A small image denoising autoencoder, trained from scratch.
Model: 10.1M parameters, encoder activation silu, encoder moe expert_choice, encoder layers 12, decoder norm batchnorm, decoder widths [32, 32, 64].
Rows from block 10 of the encoder, named by matrix and row number. Rows with one number belong to one neuron. Each number is 128 + 24 x the weight over its row's rms, rounded and kept within 0 to 255. All counts start at 0. Numbers have three digits each. After the name is the row's rms in percent of the matrix's.
# fc1: MLP up (encoder.blocks.10.mlp.fc1.weight, 1536x256), inputs 128-255
# fc2: MLP down (encoder.blocks.10.mlp.fc2.weight, 256x1536, transposed), outputs 128-255
fc1.129 046:144121128122128110126181099111133139120125117122107101127172113191127121168122085098095127139085149130114140116117127112133126098167094159139112114122156126119134092159182122104108145120152140117168140113117133095091119133127114124149155123100179170166173086130180115159114097143105149155108188133111102154090155152121177065136119148132108106114153110122119144119128170100115120144117
fc1.130 071:126168108124123151137173142175139111127159131123115118110182118137130087145176138125147108147093179123114109156157140151089157150155122133108147137131149110154162103125124133123139163141161103155197160119090139081101148154103103156107105123152117143140138115137164156107141160163136117121131151141116110085106176146152136112139129134133128113073117118115072126155143118116153137099125
fc1.131 044:100116154126099144173138154112133124103111084117134103137105092105144142093152107118125119162118142118143119108102131135108118100134167116122177117146131118143146125122121113155135110111141154085159113149175138070154085141137154070086147144169135134091128120131129096145115133106127106133151096100092117167135095103123162141095125141119144135140108107128157108128139103118094131102106
fc1.132 043:106123147088110119130165196137147132114132143142154139124188112161114116183110127131115156142110124109120162102105131205128116121141131153122106137119124152126136118155163094075143141150120106126146109119100161089134142135147120184111115110121159127148122141148145185108177138134134109105142146121161130077096157137136091154108100130130110115121109093163109125120147168105126131095118
fc1.133 132:101105129130120129122110133135111158119131135135125127138089115110106125087239167174127077106130097112133121131110156148155167152123151112156114117144118128122115149104073129126136122145130086115131154160126106155137111125123168135103148075152133108095113137148100096149114119114138122114142117148104147136137109122114119135117169117123120167169081146138114104079116106196115144137140
fc1.134 043:091117130094132135125145153145100103121149136158121137089140150137133122123155128083115137129129144172127135150110113115089117153154110105160181156100195104124151173133121101104108138183103153120142146173093151069105126133125117101081096117199127094152107137118121136137153100135123158114135098120141131123147114112101132131157133129141097146121109110111056121116135100121132137148115
fc1.135 283:148121107110162129179142117154152056145137088120114149110193141123163124135172098089140144111111167078082143113110155120082123149134132113088131141098154114102138101127157122129143139134126113120128119129148133085139120148102097137122120090125135140147123131113183166101129107122165115126118130163166140084125132073133120122111140091107110128133114095121115138157150140127123144100133
fc1.136 066:154110165151122166111111099084074142110144163138117101184087134096101156121103164133137134118158092135131158123103137117150161103142168133165142120163135139105132140121113116141136118081085152087122106146124146162137146100130163077133159193142131107152121148118115083142147116148123131107115112109134140162107075147138117141145129147134141133129134157134131180118081141118080140128143
fc1.137 044:177157145081176101123134146139121139141088107158139130119125150112116130121167138128098124117120153159135140161102107143163134100167151106120118137116154108143182138149147116165170136151120132127160114168127154170139155139122154159152128126153135179120161151132140143142114178118137116093180128126110145107167179139118103100145144101150156108109097096135086104151149172083130140148141
fc1.138 064:105137146135099147115134093094131169137147133122125135120069125122110142096176161177084085134172074105117103126110137138169145112123145174145113111169124130129116171117095170149155148128104125086128152115149114181157106109114153079126130128152147125133112140120131075142132110139123132136128120084138145155113123156163079141110116139152134132140142178129133134088117142136111118137130
fc1.139 046:117113153126124034116137122124135111114135123153127113128109100115110129138139074138117094117109138172149150150143119089075133087118115076164125118119104098116156157158106149134085123161147125144134122101132154160135132145161119167140124108132149117122129105133140094132120127177145126130153105112137137122153157083133122178065123098127125123076166127124111156144135146086148146163148
fc1.140 121:131145136108143111161152137177166096137149137131118137104186116154154081148157137086153149093126180135104157144121119142063121156149124116093122148114152115138120105134139138104159124153168136156184139125123097096141124128138103154115082079141107118109129107136195156121105132139136103160128161154112104090108166134130127113136168137120132104130126112120095121159128125125144137126108
fc1.141 045:127152095114140114129132167115130097105126127118099133129103133124152122163153149081133117146125146117118127149082074115130131118129134114150132115090118091117063065114164130103112128112111139123145123127169152159110137135093124176102071085103104120141123095121121131165134142114194161155080121163097108162141124119116134135164159144125103125127129104097078150080124140100169129087142
fc1.142 042:096124130118134125118177104141113137139120114111117167124144125127155134094152155132127111107107114156110120136094135108127154151140099107094126108114127140139163099150121104109144134108158169123144156142129129095109139124175115142163130133120139093101106111141130200170121139164123184101101110140129124141127145097121072140103146116106153119105132147084146135103109158147129122154116
fc1.143 051:140121111153119096161161120149184129134108065110136130127146158166191100118113117121135165095080159130134107132169115132078116150129152106110105140109137141144158104128121152143109131120135107151164124110088134074125151130122099172095142152156133139160106111170176117114066132101114126132078166139137139147115138137086107137107135126115150103139123140108117097111115143102155115111074
fc1.144 048:134114124103143132147097134134104130134163136096145174129140115136150120138069142131132175094132090106105136133104108135144110136108113098146122097116113116150134082140136101178138077125127139135056136131119137134136131147134135117173130141084111130163153136104186108157098151161095151136115120097136115112124153168122141121135110124082145090100162104107119113136139142059121099169115
fc1.145 044:094118152164128140103152166104148119113095070147150139143108137132129121078173156162100117143162118127093170147113135106138178139109130097104133102120134133095137116112092155114161166124110109101142118115122094138094151179125130157121128162162080129125106154129108103088083121113110149075116073146144159099158130101146143121133167142122113177103110119117119146093116083112117115118108
fc1.146 041:141121159132162097109164172143112148134102138135104087124115147147125103167148136091136123101114111143123115130154101115121160126126155134129093113123123049137141133120146080090163166102125096169121107136104115134135104154101136140148150118099152149169145105160106140150148108124131123157101111117102119116114118087138093145111127130166147150125137109172088139158177140146127152104114
fc1.147 047:155140103153141090127147090121130157169133186124127103100134114115143094121084115126162140132092132134129125112092154093108117147125142122101145141143142126144170120188158099121147130129133170088133116142130154138137081148119076145124101123119118113129121134130189179107123107136119143131110117151099121116147136110136091142109088102134168085093113139146113118148135158092120085109109
fc1.148 044:134112113135158090150163123117163094100113109153125079115145120107168152112165139135169089106127155122111137127113123164139132165143092147152144121107140162172139131124122176131175157136135105133154159159132133127129105129127132118099122121116157133089131130092087162103113085132074148144113135151099122139149146122121122124132188137137131132149144137177106115117130135138120117152132
fc1.149 049:137121106119136140148131114162148119136168137115157143124155114148112139157051156127145182128138191121096143077139099105127118133116125118065130142110118138110122102127165085157114155152096142110077120101158142173125127158125118104101112171107147168163139096118109137102144148114115133144142102091119122107157126156137121111147118120133151122145155102128177145110145138109115102148126
fc1.150 054:122127114089130111119194170160104065173164133125139114113138116149187093093105111133145097117100162106121146138117128151105127149147118133138159127146152147127128109132177158126153128142147136126168132145093141092133134155114151181139127129149118126139129122126156133143112167123151130105162136170116089089086145094083148126116160095136121112081125128139056090131125125096138105137129
fc1.151 069:101130132124131163110111132101115159096149160116149125128045143115119113129075136185117197132151063134154125142096114132128140069104100156127102129148153120165119153131091102140144120130107147138107130152108141156144105127125174113145168153132135133145117141108127098136135101111100149180135122092112124165105114129139094149135113109147145128109113139131175123112146143141108088125131
fc1.152 056:112131127125135145131105130107130149138116136121106160165104135136153131106099148173135095170134093099143128101166157136143108093100133098137123138119107121114095162133100180120154106120088121077101130134100116144179065145160136115127178120179125148122098137115085112098111083116110109108121111121082109161124127136117100152123130129078118143114097142125160124078136128170086114145112
fc1.153 046:164116100143117117121154098109097159139070083142166108117087108125146132100105113141120091138110152113127131108151198078154123145203165120113100167082138158119143095112101095133097125119152141124144135120137124134120155142133083118140159140149124114115152127143137136102125147125149131127117129145187111156100076131115143113133148114129106157128116149083163145128089153104154102118127
fc2.129 063:106121135144123114145126128098139063113164126099126131079162116127122138132074175159088106102111137136135123105139133136087153137129127154102115112164149114123117142124045143124149113134133145139139110116120123167141139116130173125123174121136114113141112121122190093162112126098146143124131127092135127119161116107121110171152149131131128131167107108120165120111122133214058118126138
fc2.130 137:113129132131122113148118124094122071110163138126125134064144119121145150136085165161098104102117137132157131115130125128081150140133120155097111136167145113131109129132053139116139128133141149135123116129123130163155135120123172125125165104142119114125121129116160082181123127124135134139120108101129128083158108093118141172163164151132115142156125094130162115120124159205065122135120
fc2.131 026:133109107120143121104170103126130182138119133093129109195131135097105089130153114141103108089109150141102121184134139162126111076147128152136123117116124172135077118123162120123118133092170104155124120139129161105110128161093093090116094134124136155162112159154127133105138104142117115120137110183104130124116143161121107105075130124162109173072121139124135118111146149101187139136098
fc2.132 074:095124125131132122145119135095126076104175149124130134059150130106150144135087151155094099088118138135148124116137128126085145145136114164103115129158135115124123122130049142113142126130121148125128106119133120177146121125126177130117157100138120107122136134133172088166122140112133137150122117090148125103135112074114134165172165143122125137156140098127160112127127149198059129124128
fc2.133 139:149129125117132131111143126160119196147068111139127124179095128126123112124199103114144120156142118124100123137121141140177123116130144101150149120102110152130138128112195116160118128125124102126125141139130126080087124125128087129125100141128137137120134133134086165095124121140120120102142132177137120167111133168138123069098115107122122139089109152129089137134130091074199133106120
fc2.134 045:095113144144114089150109158111115076097143132106149127081158153126136137139094148172106095115108160141166129116141130140111152144123124145103127135135138101134114138136039144117131118142156144144132118132161117140171136138121163151112160122133123147123127145125161092156123129124140126152121115134137131112159122101112128180152133130117120132147122092113157095116134168213057121123119
fc2.135 192:103124128139110112098120138075125161096166149118144136078144130120105156124077158170092094125125118145170109130132110136147149142127106165158110122183119122134103129125062140115126118120138148132126123128121136169140141101139183118116172112144123113119131142140112079176122136110110144146136109093112129138162109114126136171147147150138138136157136132131164119111128137190060122132134
fc2.136 128:152130128119125141117138120161120200151087120134120126180117123135121103121164101103160158156143119125099132146122129122185109111128144103148145131096106145130140127128194112137109129119120119126123134131131129095106118127127081132138099143116139141128132134136073166077133128146128121109130150157130122174109140161132124083104109112126126124101137164121102136134129102055198130126126
fc2.137 043:089146129108127108181108155090127083109144184141146127084140147103147142135096158146115098101135118121147118100154129132080132150133132111084120125195146113108109123116047129133152142148147142118153116133139122162163123133129140142122164109156125114125106134093152077149132122125143129146120106103136130106139106089124117139143161120146133134134133129113142108118139144215087128101097
fc2.138 110:143133127121132135124133116158128195149081105123125122188118129134111119121175095098158147156135117123109131139126130124182122111123140103162136129087111148124131122124210110143111134112115112120116134141128124107094130125135086121137079140119139143129140122128084175083138136133127123111134137157133123167102136162137118079097095111131131126093128149127099143135131102058200132123129
fc2.139 028:142120142123142122120084130131135088161117131102127111138104133159090136142095085131151113124141145135127136172130127123098164141114104155114093111151141112136096081129115139124120118132127113111135115138148083153201118129148119145108115121129093118094111150132104131118141123129146158136127147114141138108107133170134124113045103117188135119104153150121151133152058108139047107140141
fc2.140 119:102133152141118104148113136095128066100166132124121138069146141135151152133071156142104094093122143125145123115128127138076142147113117148100111137180140114135108124131067140113132121129148137140120106136126125172159132132129178129124153110137128116130125124129172093170121129119122138157121106093123145094154121093131134167152153138131130139159130103128149112120118150201069122123113
fc2.141 034:155134133137133119140123109112132114134147151124094122067149134120145130144112139139094149111110111137122138128127117126095137129114149143112135134136137110124148144167069154108106137135143108161108106128130168165178141114116129145117156121127134121123123099116146077170143119103118144166160129092084118079126115109134133182176139150138140135135119101134188122147140139213102102143109
fc2.142 046:125108134139136124150127138099134073105178145115133122059151149111150149122081147160107106126115119105173123115142127123094158159138102141125100121172169134123122110127066143127144107126140117132122098125134124163158132132130178108117132119165119121100120118139162078164128143129127113138128112119131120108157122106099127185146159126127114114175148101153151106120133148197062134119110
fc2.143 093:102124158129135110148107135098129086109171123113132130074149135123148157134056166151096103096127150124159129112116119137081143146110109155100106126174128095132106120131038142108135117136130148141123117123148126161149130129130188124124169099140125133146122136114174099182138116125130130157120106106122148085145114106120125175159146129122145116140137104121165114127118142212059132118113
fc2.144 027:132110117144130151131130154118112144125131073099112133106149113144154169127035175115147176119114168137176169127168090096121135119177085131114106108142100135093122099142111163090127133122109133115105152097109107157163108116116139144117106117116110121140090122119140102102152096080126134130085125119108121111166134124127113117126130115154088118111182128130186096130098145120136100177097
fc2.145 026:163137119111111128134126116159113223134138120135151133155118134138161108116181122149114105152135134104105136151098126077114139135144150092134153125135110179124114119124173139165078151118081126130194116176125127146123093118133112109123100136162100113174149142128098158103161115148084127106129122117106096149127096133136133089121132104099137160117137165132106142114104118102108096139140
fc2.146 026:097126104142154151161116130111126073111166184101121129111126106124134120143130162122089085110146127121123123114163083129079161113164141145097100147168162157131116127103084115130084083105140118145144120120131073180127090130132151126096132119176156143139134141138139124164092129128136165151132115144158135156167094093093131127153127118094110097145151104134156111150115095145099106097119
fc2.147 056:118128116141128128154112110104130081090189158124113146065164141110150140124073164129105130104098128128160116100129131130097138137126122139114136141178133102117111126139066141096108135138137148137122121121128132150158139128105180122133156115129129110133124124120169106166134132112135146169111134099136134113160121095103135174170136151099107123148131098118151107127130163218053117139099
fc2.148 026:142109151177102099106121130105089063134109142100156171153122121113153159112127144209128095112105150132131113128154126141099148089132147126165155147107170089123142162102125144141096176142137108144101091162140143131110141115118121120121153118134130129141110097108170152146137124110131122137144108141126134116173166116142107122138152136123093162107135145122105090141149157178161108124092
fc2.149 033:111120105096130119135108143115164128108163146128126136066139141127135124116033169155114195086130166112166139135143131110151157102144092152102128087112115137097120102143103151116126120136112156122153120093120112164164129113125138133143162137121093138120112128156147114122112128100089120136121156101124133108152148119145133168182168116118145117138142109129134120071128145113100141151155
fc2.150 071:113128146131139119158113140085118067105160144147108134070130140112136157135086154168091106090112135118156123100132123125091137154122108155081106132187145117116116125124054149110123136144161143141120113127143128151156121116119165126112182138157129101131114112134155080168134128121104120148132119118145137103146109110119137175153171146127117133148135101138153107116126156212080127125126
fc2.151 142:148128120123135142110147120150122199149081118138127129194121130134116112122159094096154161157138123116100127145123130119172118112134139101155140124082113138127146134131208114149110134129111110119129139124135127103107133128129077126143079151115137139126129118130077170079124132144120128108133142155129119165104131167137126069107092118130133122097133151130100144133128100063184131135128
fc2.152 085:138125134115120131106136116152128188156083106128132129190115133132109113125190104104155165161133115135100117124122136128163116121140137101154136132096122148133143129131205117148123127122119110119125134110126130093097130132128069127141091151125136142133129123145092169077136137138122129092132147152137124153102139159134130079072091123123116114115137162124087139130138103041202125121119
fc2.153 031:120087130137154132122120134120153106088186124116128158090149086101142162131130155118117102124121139119164124130123128132131141142131133145115148156202171092141135131126071153101145072136152105129095128111105149170141144128139147106091146120165125163143168139121160134169122095117145129155124127117116127129163138094142141169142156126113164132120118080127143135152122141195080107114119