config = dict(
    model='image denoising autoencoder',
    dataset='aerial photos of the United States (SatlasPretrain)',
    train_examples=101725,
    image_size=48,
    crop_scale_min=1,
    horizontal_flip=True,
    bottleneck='denoising',
    downsampling_factor=4,
    encoder_arch='vit',
    encoder_norm='layernorm',
    encoder_norm_position='sandwich',
    encoder_activation='silu',
    encoder_mlp_ratio=6,
    encoder_head_dim=32,
    encoder_fused_qkv=False,
    encoder_bias='all',
    encoder_qk_norm=False,
    encoder_parallel_block=False,
    encoder_dropout=0.05,
    encoder_inner_norm=False,
    encoder_moe='expert_choice',
    encoder_num_experts=8,
    encoder_moe_every=2,
    encoder_expert_mlp_ratio=0.25,
    encoder_experts_per_token=2,
    encoder_shared_expert=False,
    encoder_patch_size=[4, 4],
    encoder_conv_stem=True,
    encoder_layers=12,
    encoder_width=256,
    encoder_positions='rope',
    loss='mse',
    latent_channels=32,
    decoder_norm='batchnorm',
    decoder_activation='gelu',
    decoder_widths=[32, 32, 64],
    decoder_blocks_per_level=2,
    decoder_block='basic',
    decoder_attention=False,
    decoder_upsampling='transposed_conv',
    residual_init='none',
    optimizer='adamw',
    learning_rate=0.002,
    beta1=0.8,
    beta2=0.999,
    eps=1e-08,
    max_grad_norm=1.0,
    max_steps=8200,
    batch_size=64,
    epochs=5.2,
    lr_schedule='cosine',
    final_lr_fraction=0.01,
    warmup_steps=410,
    weight_decay=0.3,
)
Rows from block 10 of the encoder, named by matrix and row number. Rows with one number belong to one neuron. Each number is 200 + 20 x the weight over its row's rms, rounded and kept within 0 to 999. All counts start at 0. After the name is the row's rms in percent of the matrix's.
# fc1: MLP up (encoder.blocks.10.mlp.fc1.weight, 1536x256), inputs 128-255
# fc2: MLP down (encoder.blocks.10.mlp.fc2.weight, 256x1536, transposed), outputs 128-255
fc1.168,057,195,176,220,219,190,205,206,220,180,176,187,216,205,210,216,250,208,194,217,178,238,166,192,214,159,153,184,220,191,199,198,197,193,203,222,178,185,229,203,208,208,212,156,172,232,216,198,223,193,211,158,220,215,194,216,208,207,201,183,191,224,163,146,232,174,199,199,195,180,187,224,219,219,195,201,229,159,210,191,246,249,169,194,184,205,198,168,178,178,233,217,184,211,223,205,182,179,199,194,196,196,212,208,193,201,219,176,194,204,169,195,208,203,199,178,180,198,189,220,200,171,196,208,176,167,229,225,217
fc1.169,042,177,206,186,184,184,176,211,192,216,218,202,184,248,197,228,219,187,196,181,185,203,192,207,206,188,224,184,162,237,193,201,192,188,175,183,139,205,208,193,181,192,226,198,212,226,217,181,185,183,202,185,177,187,182,208,187,193,194,178,234,201,201,176,180,206,169,202,208,198,218,200,214,206,240,181,218,166,193,199,187,188,230,194,212,185,204,222,199,198,187,201,219,199,189,201,200,212,205,184,206,164,181,190,242,171,195,203,203,225,197,207,211,207,190,204,201,198,189,253,183,203,184,191,190,197,202,215,183
fc1.170,114,194,192,200,202,195,211,167,174,197,161,171,236,178,222,208,198,197,204,216,137,208,202,171,213,197,168,222,242,195,189,218,225,149,207,212,182,195,189,190,201,244,208,176,188,195,232,237,200,209,229,192,197,203,204,214,194,162,191,206,207,221,188,162,204,206,180,187,200,206,205,234,214,181,209,204,232,183,192,225,235,216,197,211,202,198,213,205,165,177,235,214,187,216,183,208,201,193,206,171,191,199,219,221,187,204,213,181,227,192,190,204,203,202,191,187,196,195,193,234,209,167,196,191,184,176,180,206,205
fc1.171,044,201,184,224,194,157,205,196,185,204,224,213,192,205,232,190,204,193,176,215,169,192,205,200,175,196,193,205,233,225,200,204,187,184,202,210,186,191,216,197,191,238,235,198,219,200,221,224,152,236,196,195,187,191,209,205,208,182,169,227,224,187,189,176,177,186,192,177,201,192,201,212,223,200,158,219,183,217,222,215,205,190,175,191,167,191,213,222,222,188,203,200,183,197,159,202,234,192,218,212,159,191,197,204,150,180,194,200,211,189,197,204,199,184,221,209,217,209,184,200,205,221,192,212,209,185,199,224,227
fc1.172,044,196,163,195,197,207,182,173,232,220,189,183,196,194,212,175,195,194,186,216,167,186,207,212,198,175,174,188,225,191,209,202,219,175,181,214,219,224,175,184,227,227,200,212,228,265,189,197,175,202,162,199,185,205,184,239,186,227,222,219,225,172,205,231,173,209,185,176,219,173,176,272,225,218,187,206,172,171,214,215,198,206,245,172,169,165,190,214,204,183,189,206,189,198,154,225,184,162,173,217,202,197,198,200,155,216,216,199,190,214,207,203,213,199,208,234,216,201,209,192,176,221,193,195,200,173,186,187,231
fc1.173,042,155,215,184,153,226,181,196,196,215,205,202,191,178,222,199,199,182,213,173,223,210,204,187,219,159,202,194,217,213,199,211,198,199,212,235,194,172,195,214,208,202,223,197,175,206,186,217,169,194,207,184,177,220,184,212,198,196,224,208,190,229,203,217,227,194,213,170,219,217,198,174,234,208,177,221,185,197,238,208,190,210,209,162,180,218,225,187,215,184,231,192,180,198,176,188,201,214,198,213,176,184,193,208,175,202,177,175,220,236,160,182,224,194,213,248,184,206,221,206,201,212,181,228,184,192,188,230,216
fc1.174,048,198,206,215,209,173,194,188,211,211,173,204,193,209,216,208,218,191,196,176,181,207,181,192,223,166,263,198,194,228,186,187,191,178,201,182,187,185,206,196,213,192,210,215,209,230,202,205,234,229,208,211,200,214,184,205,186,182,213,170,213,223,209,187,182,209,210,228,228,217,212,208,146,210,223,239,225,213,214,206,205,230,217,188,198,175,189,204,193,177,186,207,184,204,210,182,183,228,187,206,216,185,190,160,189,181,199,203,210,195,236,189,225,186,215,171,187,205,202,199,210,179,234,202,235,202,178,175,172
fc1.175,043,177,178,193,224,199,194,195,194,205,167,212,213,205,183,181,206,222,218,196,166,217,197,199,217,179,208,216,181,211,188,220,218,215,156,204,224,181,199,178,172,212,242,221,188,217,194,185,193,179,213,240,200,183,193,223,165,154,196,204,242,201,222,206,216,179,193,175,218,199,199,224,203,202,230,179,222,188,190,179,186,199,188,200,196,195,139,181,179,189,211,175,227,194,197,185,200,201,208,215,200,182,203,223,197,197,210,169,177,180,209,178,177,195,216,208,198,216,226,226,173,229,216,199,205,179,172,157,195
fc1.176,044,222,192,195,229,213,189,222,215,211,230,220,181,195,161,241,204,219,203,206,239,219,196,209,179,209,196,178,159,202,217,202,191,249,179,157,207,217,183,188,231,206,204,196,216,178,213,216,229,195,256,209,212,207,200,175,208,172,207,221,239,166,215,197,202,198,216,201,181,238,201,205,170,186,225,212,246,221,198,170,185,168,219,189,233,204,194,156,199,226,219,214,209,187,213,197,182,174,209,200,188,189,207,167,196,203,171,196,192,185,210,204,217,211,194,209,172,204,187,167,192,227,198,209,196,191,197,209,166
fc1.177,043,215,218,182,196,175,186,191,213,186,210,210,219,174,188,176,161,235,185,206,195,221,222,202,175,215,211,190,194,168,204,227,205,187,190,204,185,201,198,223,217,183,197,209,197,216,192,192,179,170,177,215,209,223,219,163,187,208,152,225,217,175,223,212,188,213,198,203,186,155,218,193,177,226,179,175,225,220,229,223,176,225,218,205,193,216,219,192,212,215,224,195,224,197,188,218,189,252,178,220,178,204,177,207,199,219,212,189,236,186,233,193,214,221,211,183,163,214,191,201,228,177,206,204,202,213,191,200,193
fc1.178,246,191,187,201,205,185,211,158,190,192,164,165,253,179,208,209,206,199,196,230,161,199,196,164,204,186,181,217,220,203,194,229,226,157,226,230,192,205,196,180,195,257,204,178,191,198,229,240,196,200,244,175,185,200,189,217,198,178,191,212,185,203,180,180,209,186,196,216,208,195,200,227,192,207,189,202,230,180,202,195,217,215,212,197,197,189,221,214,153,182,225,220,202,214,188,215,211,207,194,173,170,197,237,207,189,238,204,206,207,200,177,214,211,217,201,183,211,226,206,229,203,188,194,192,198,193,196,208,209
fc2.168,075,216,196,199,201,201,213,198,215,197,216,194,247,211,151,197,212,200,200,243,193,202,199,201,192,200,228,173,166,230,211,214,225,194,203,182,196,220,199,194,191,237,176,177,195,202,185,220,220,196,164,188,215,209,211,200,196,259,179,198,183,197,214,192,188,195,202,202,192,194,199,151,186,197,211,193,161,195,214,183,224,193,205,213,208,209,193,211,163,234,162,205,205,223,193,209,178,206,208,210,196,197,239,182,203,225,205,201,152,171,166,185,202,204,198,190,210,230,181,195,196,209,202,172,131,257,208,194,201
fc2.169,045,227,198,174,196,197,210,172,220,199,209,210,250,230,189,218,207,191,197,269,186,191,203,206,171,209,220,177,182,208,213,207,205,186,216,187,195,210,185,191,212,247,214,200,205,206,196,186,210,195,163,201,210,203,208,216,204,265,196,210,196,201,182,195,184,192,219,210,228,213,198,169,175,201,203,196,177,197,198,177,235,184,205,208,210,187,217,203,163,228,161,186,199,204,203,191,191,199,205,202,194,195,217,167,208,212,185,179,170,187,185,213,183,209,201,176,192,231,224,145,196,208,204,200,123,240,200,192,187
fc2.170,202,220,201,196,196,201,215,184,209,196,218,198,257,216,159,194,206,197,200,247,186,196,202,187,182,197,233,176,183,227,228,224,216,196,200,184,202,211,200,204,196,240,182,183,197,207,180,225,210,199,171,182,210,200,216,205,198,267,186,218,189,204,197,186,189,194,198,212,199,198,196,171,179,199,200,199,160,197,211,170,214,188,204,209,199,202,199,206,153,229,167,204,201,212,197,196,182,202,213,227,201,196,236,179,206,228,208,198,161,182,174,192,199,200,198,175,202,226,199,180,212,209,201,178,147,252,200,201,201
fc2.171,051,195,187,209,186,211,206,191,206,184,229,212,233,204,168,188,210,195,180,245,197,200,194,191,190,197,228,170,173,215,201,228,223,209,207,168,188,216,210,183,205,212,178,190,201,209,173,213,218,213,163,186,208,194,214,188,196,251,193,228,181,200,174,181,195,208,195,208,195,197,204,166,185,190,203,220,162,210,213,156,217,194,197,206,208,221,213,225,162,231,179,198,211,197,192,200,190,201,198,229,188,212,211,190,214,241,208,187,147,160,169,202,215,203,195,180,211,225,200,166,213,208,200,185,133,241,204,187,205
fc2.172,045,208,207,196,176,207,220,196,215,197,224,212,245,208,149,212,193,201,193,247,176,224,197,178,182,188,238,160,180,215,209,220,210,188,192,165,208,202,192,200,194,219,189,177,187,215,209,219,220,209,171,209,198,200,225,213,194,256,196,230,186,205,183,210,199,193,187,187,191,208,201,172,166,204,204,193,173,202,212,161,200,195,218,204,195,214,187,198,173,227,179,183,191,214,198,208,192,191,200,219,195,197,235,202,217,233,203,198,159,157,202,205,231,215,197,165,196,217,184,180,215,214,210,173,143,272,209,193,198
fc2.173,025,185,166,214,181,192,194,208,191,168,216,207,210,196,201,210,176,215,227,195,214,211,176,211,186,219,242,205,184,179,179,193,196,218,184,227,182,182,190,184,222,216,229,195,209,190,190,171,194,186,201,197,196,189,191,193,181,216,178,157,186,187,196,233,216,177,199,187,196,237,189,237,199,212,221,231,186,220,182,172,221,177,223,210,246,219,202,191,200,186,195,208,174,188,231,197,197,217,195,185,201,178,214,170,183,234,221,183,202,211,184,180,177,173,198,148,175,210,189,193,214,215,196,238,215,239,196,204,233
fc2.174,028,157,208,232,193,206,214,200,221,180,195,194,160,190,196,189,194,213,225,179,161,200,213,211,215,197,226,207,201,215,153,217,177,197,205,209,230,190,181,225,199,172,224,220,202,200,213,202,187,187,202,200,213,204,190,191,209,190,194,197,218,174,207,198,178,186,198,189,182,196,179,213,214,207,192,179,213,192,198,224,168,182,165,219,207,216,203,215,223,190,221,213,183,183,201,176,184,198,185,249,198,234,175,221,178,214,223,222,217,175,218,176,217,169,224,207,170,195,203,189,199,185,171,185,249,174,205,180,162
fc2.175,030,217,188,181,200,207,221,198,205,179,201,175,212,212,125,177,215,195,211,221,164,189,210,202,183,201,241,216,239,214,194,229,220,202,233,199,187,256,194,215,185,217,217,171,211,177,202,216,237,171,189,176,212,207,195,194,188,224,210,234,190,232,204,207,223,217,208,251,232,195,194,186,195,192,201,214,187,197,194,169,241,185,192,192,185,209,196,200,203,208,184,218,220,195,170,200,188,195,210,240,207,209,222,185,175,196,199,192,203,240,199,172,209,170,184,202,214,215,207,154,217,217,231,208,165,265,218,204,240
fc2.176,051,175,197,213,198,191,176,205,187,211,169,196,159,184,244,205,196,218,211,161,191,195,200,205,209,207,155,222,205,185,173,158,203,203,223,223,194,190,210,203,200,164,221,210,202,193,211,184,180,211,213,215,178,212,190,203,201,164,215,171,218,196,211,205,188,204,189,185,193,196,196,227,227,208,184,204,228,207,186,235,198,202,190,208,205,222,220,184,241,167,230,183,193,196,200,212,217,199,200,196,198,204,182,188,194,182,182,203,245,219,219,207,210,201,211,217,204,156,212,244,177,188,190,237,270,151,190,204,214
fc2.177,045,186,198,213,192,206,185,205,192,207,173,174,162,174,230,210,202,195,185,165,221,184,186,218,220,190,178,224,209,168,181,191,202,196,203,210,213,191,185,191,213,188,214,200,187,196,229,168,204,197,225,200,182,206,207,194,200,147,193,186,212,206,203,193,198,192,197,179,209,193,192,226,215,203,185,191,221,205,175,222,172,225,192,189,195,185,201,208,236,169,227,216,193,201,199,225,221,209,198,175,202,212,186,211,191,191,195,215,238,238,207,200,186,183,204,211,210,169,188,220,195,205,193,225,268,150,176,203,191
fc2.178,258,218,204,193,199,202,210,182,210,196,224,197,269,213,169,192,204,196,196,240,186,200,208,183,188,198,232,179,184,226,228,227,211,191,204,180,202,208,201,196,194,249,187,176,199,205,179,223,213,197,173,180,208,200,215,201,199,259,188,210,190,201,196,194,186,195,195,204,203,197,196,173,175,197,206,201,160,194,207,171,221,189,207,211,201,199,201,205,146,223,167,205,203,212,194,198,184,201,215,223,202,193,245,182,204,229,213,196,159,181,178,195,198,200,198,174,203,223,199,183,210,208,201,179,158,252,206,205,201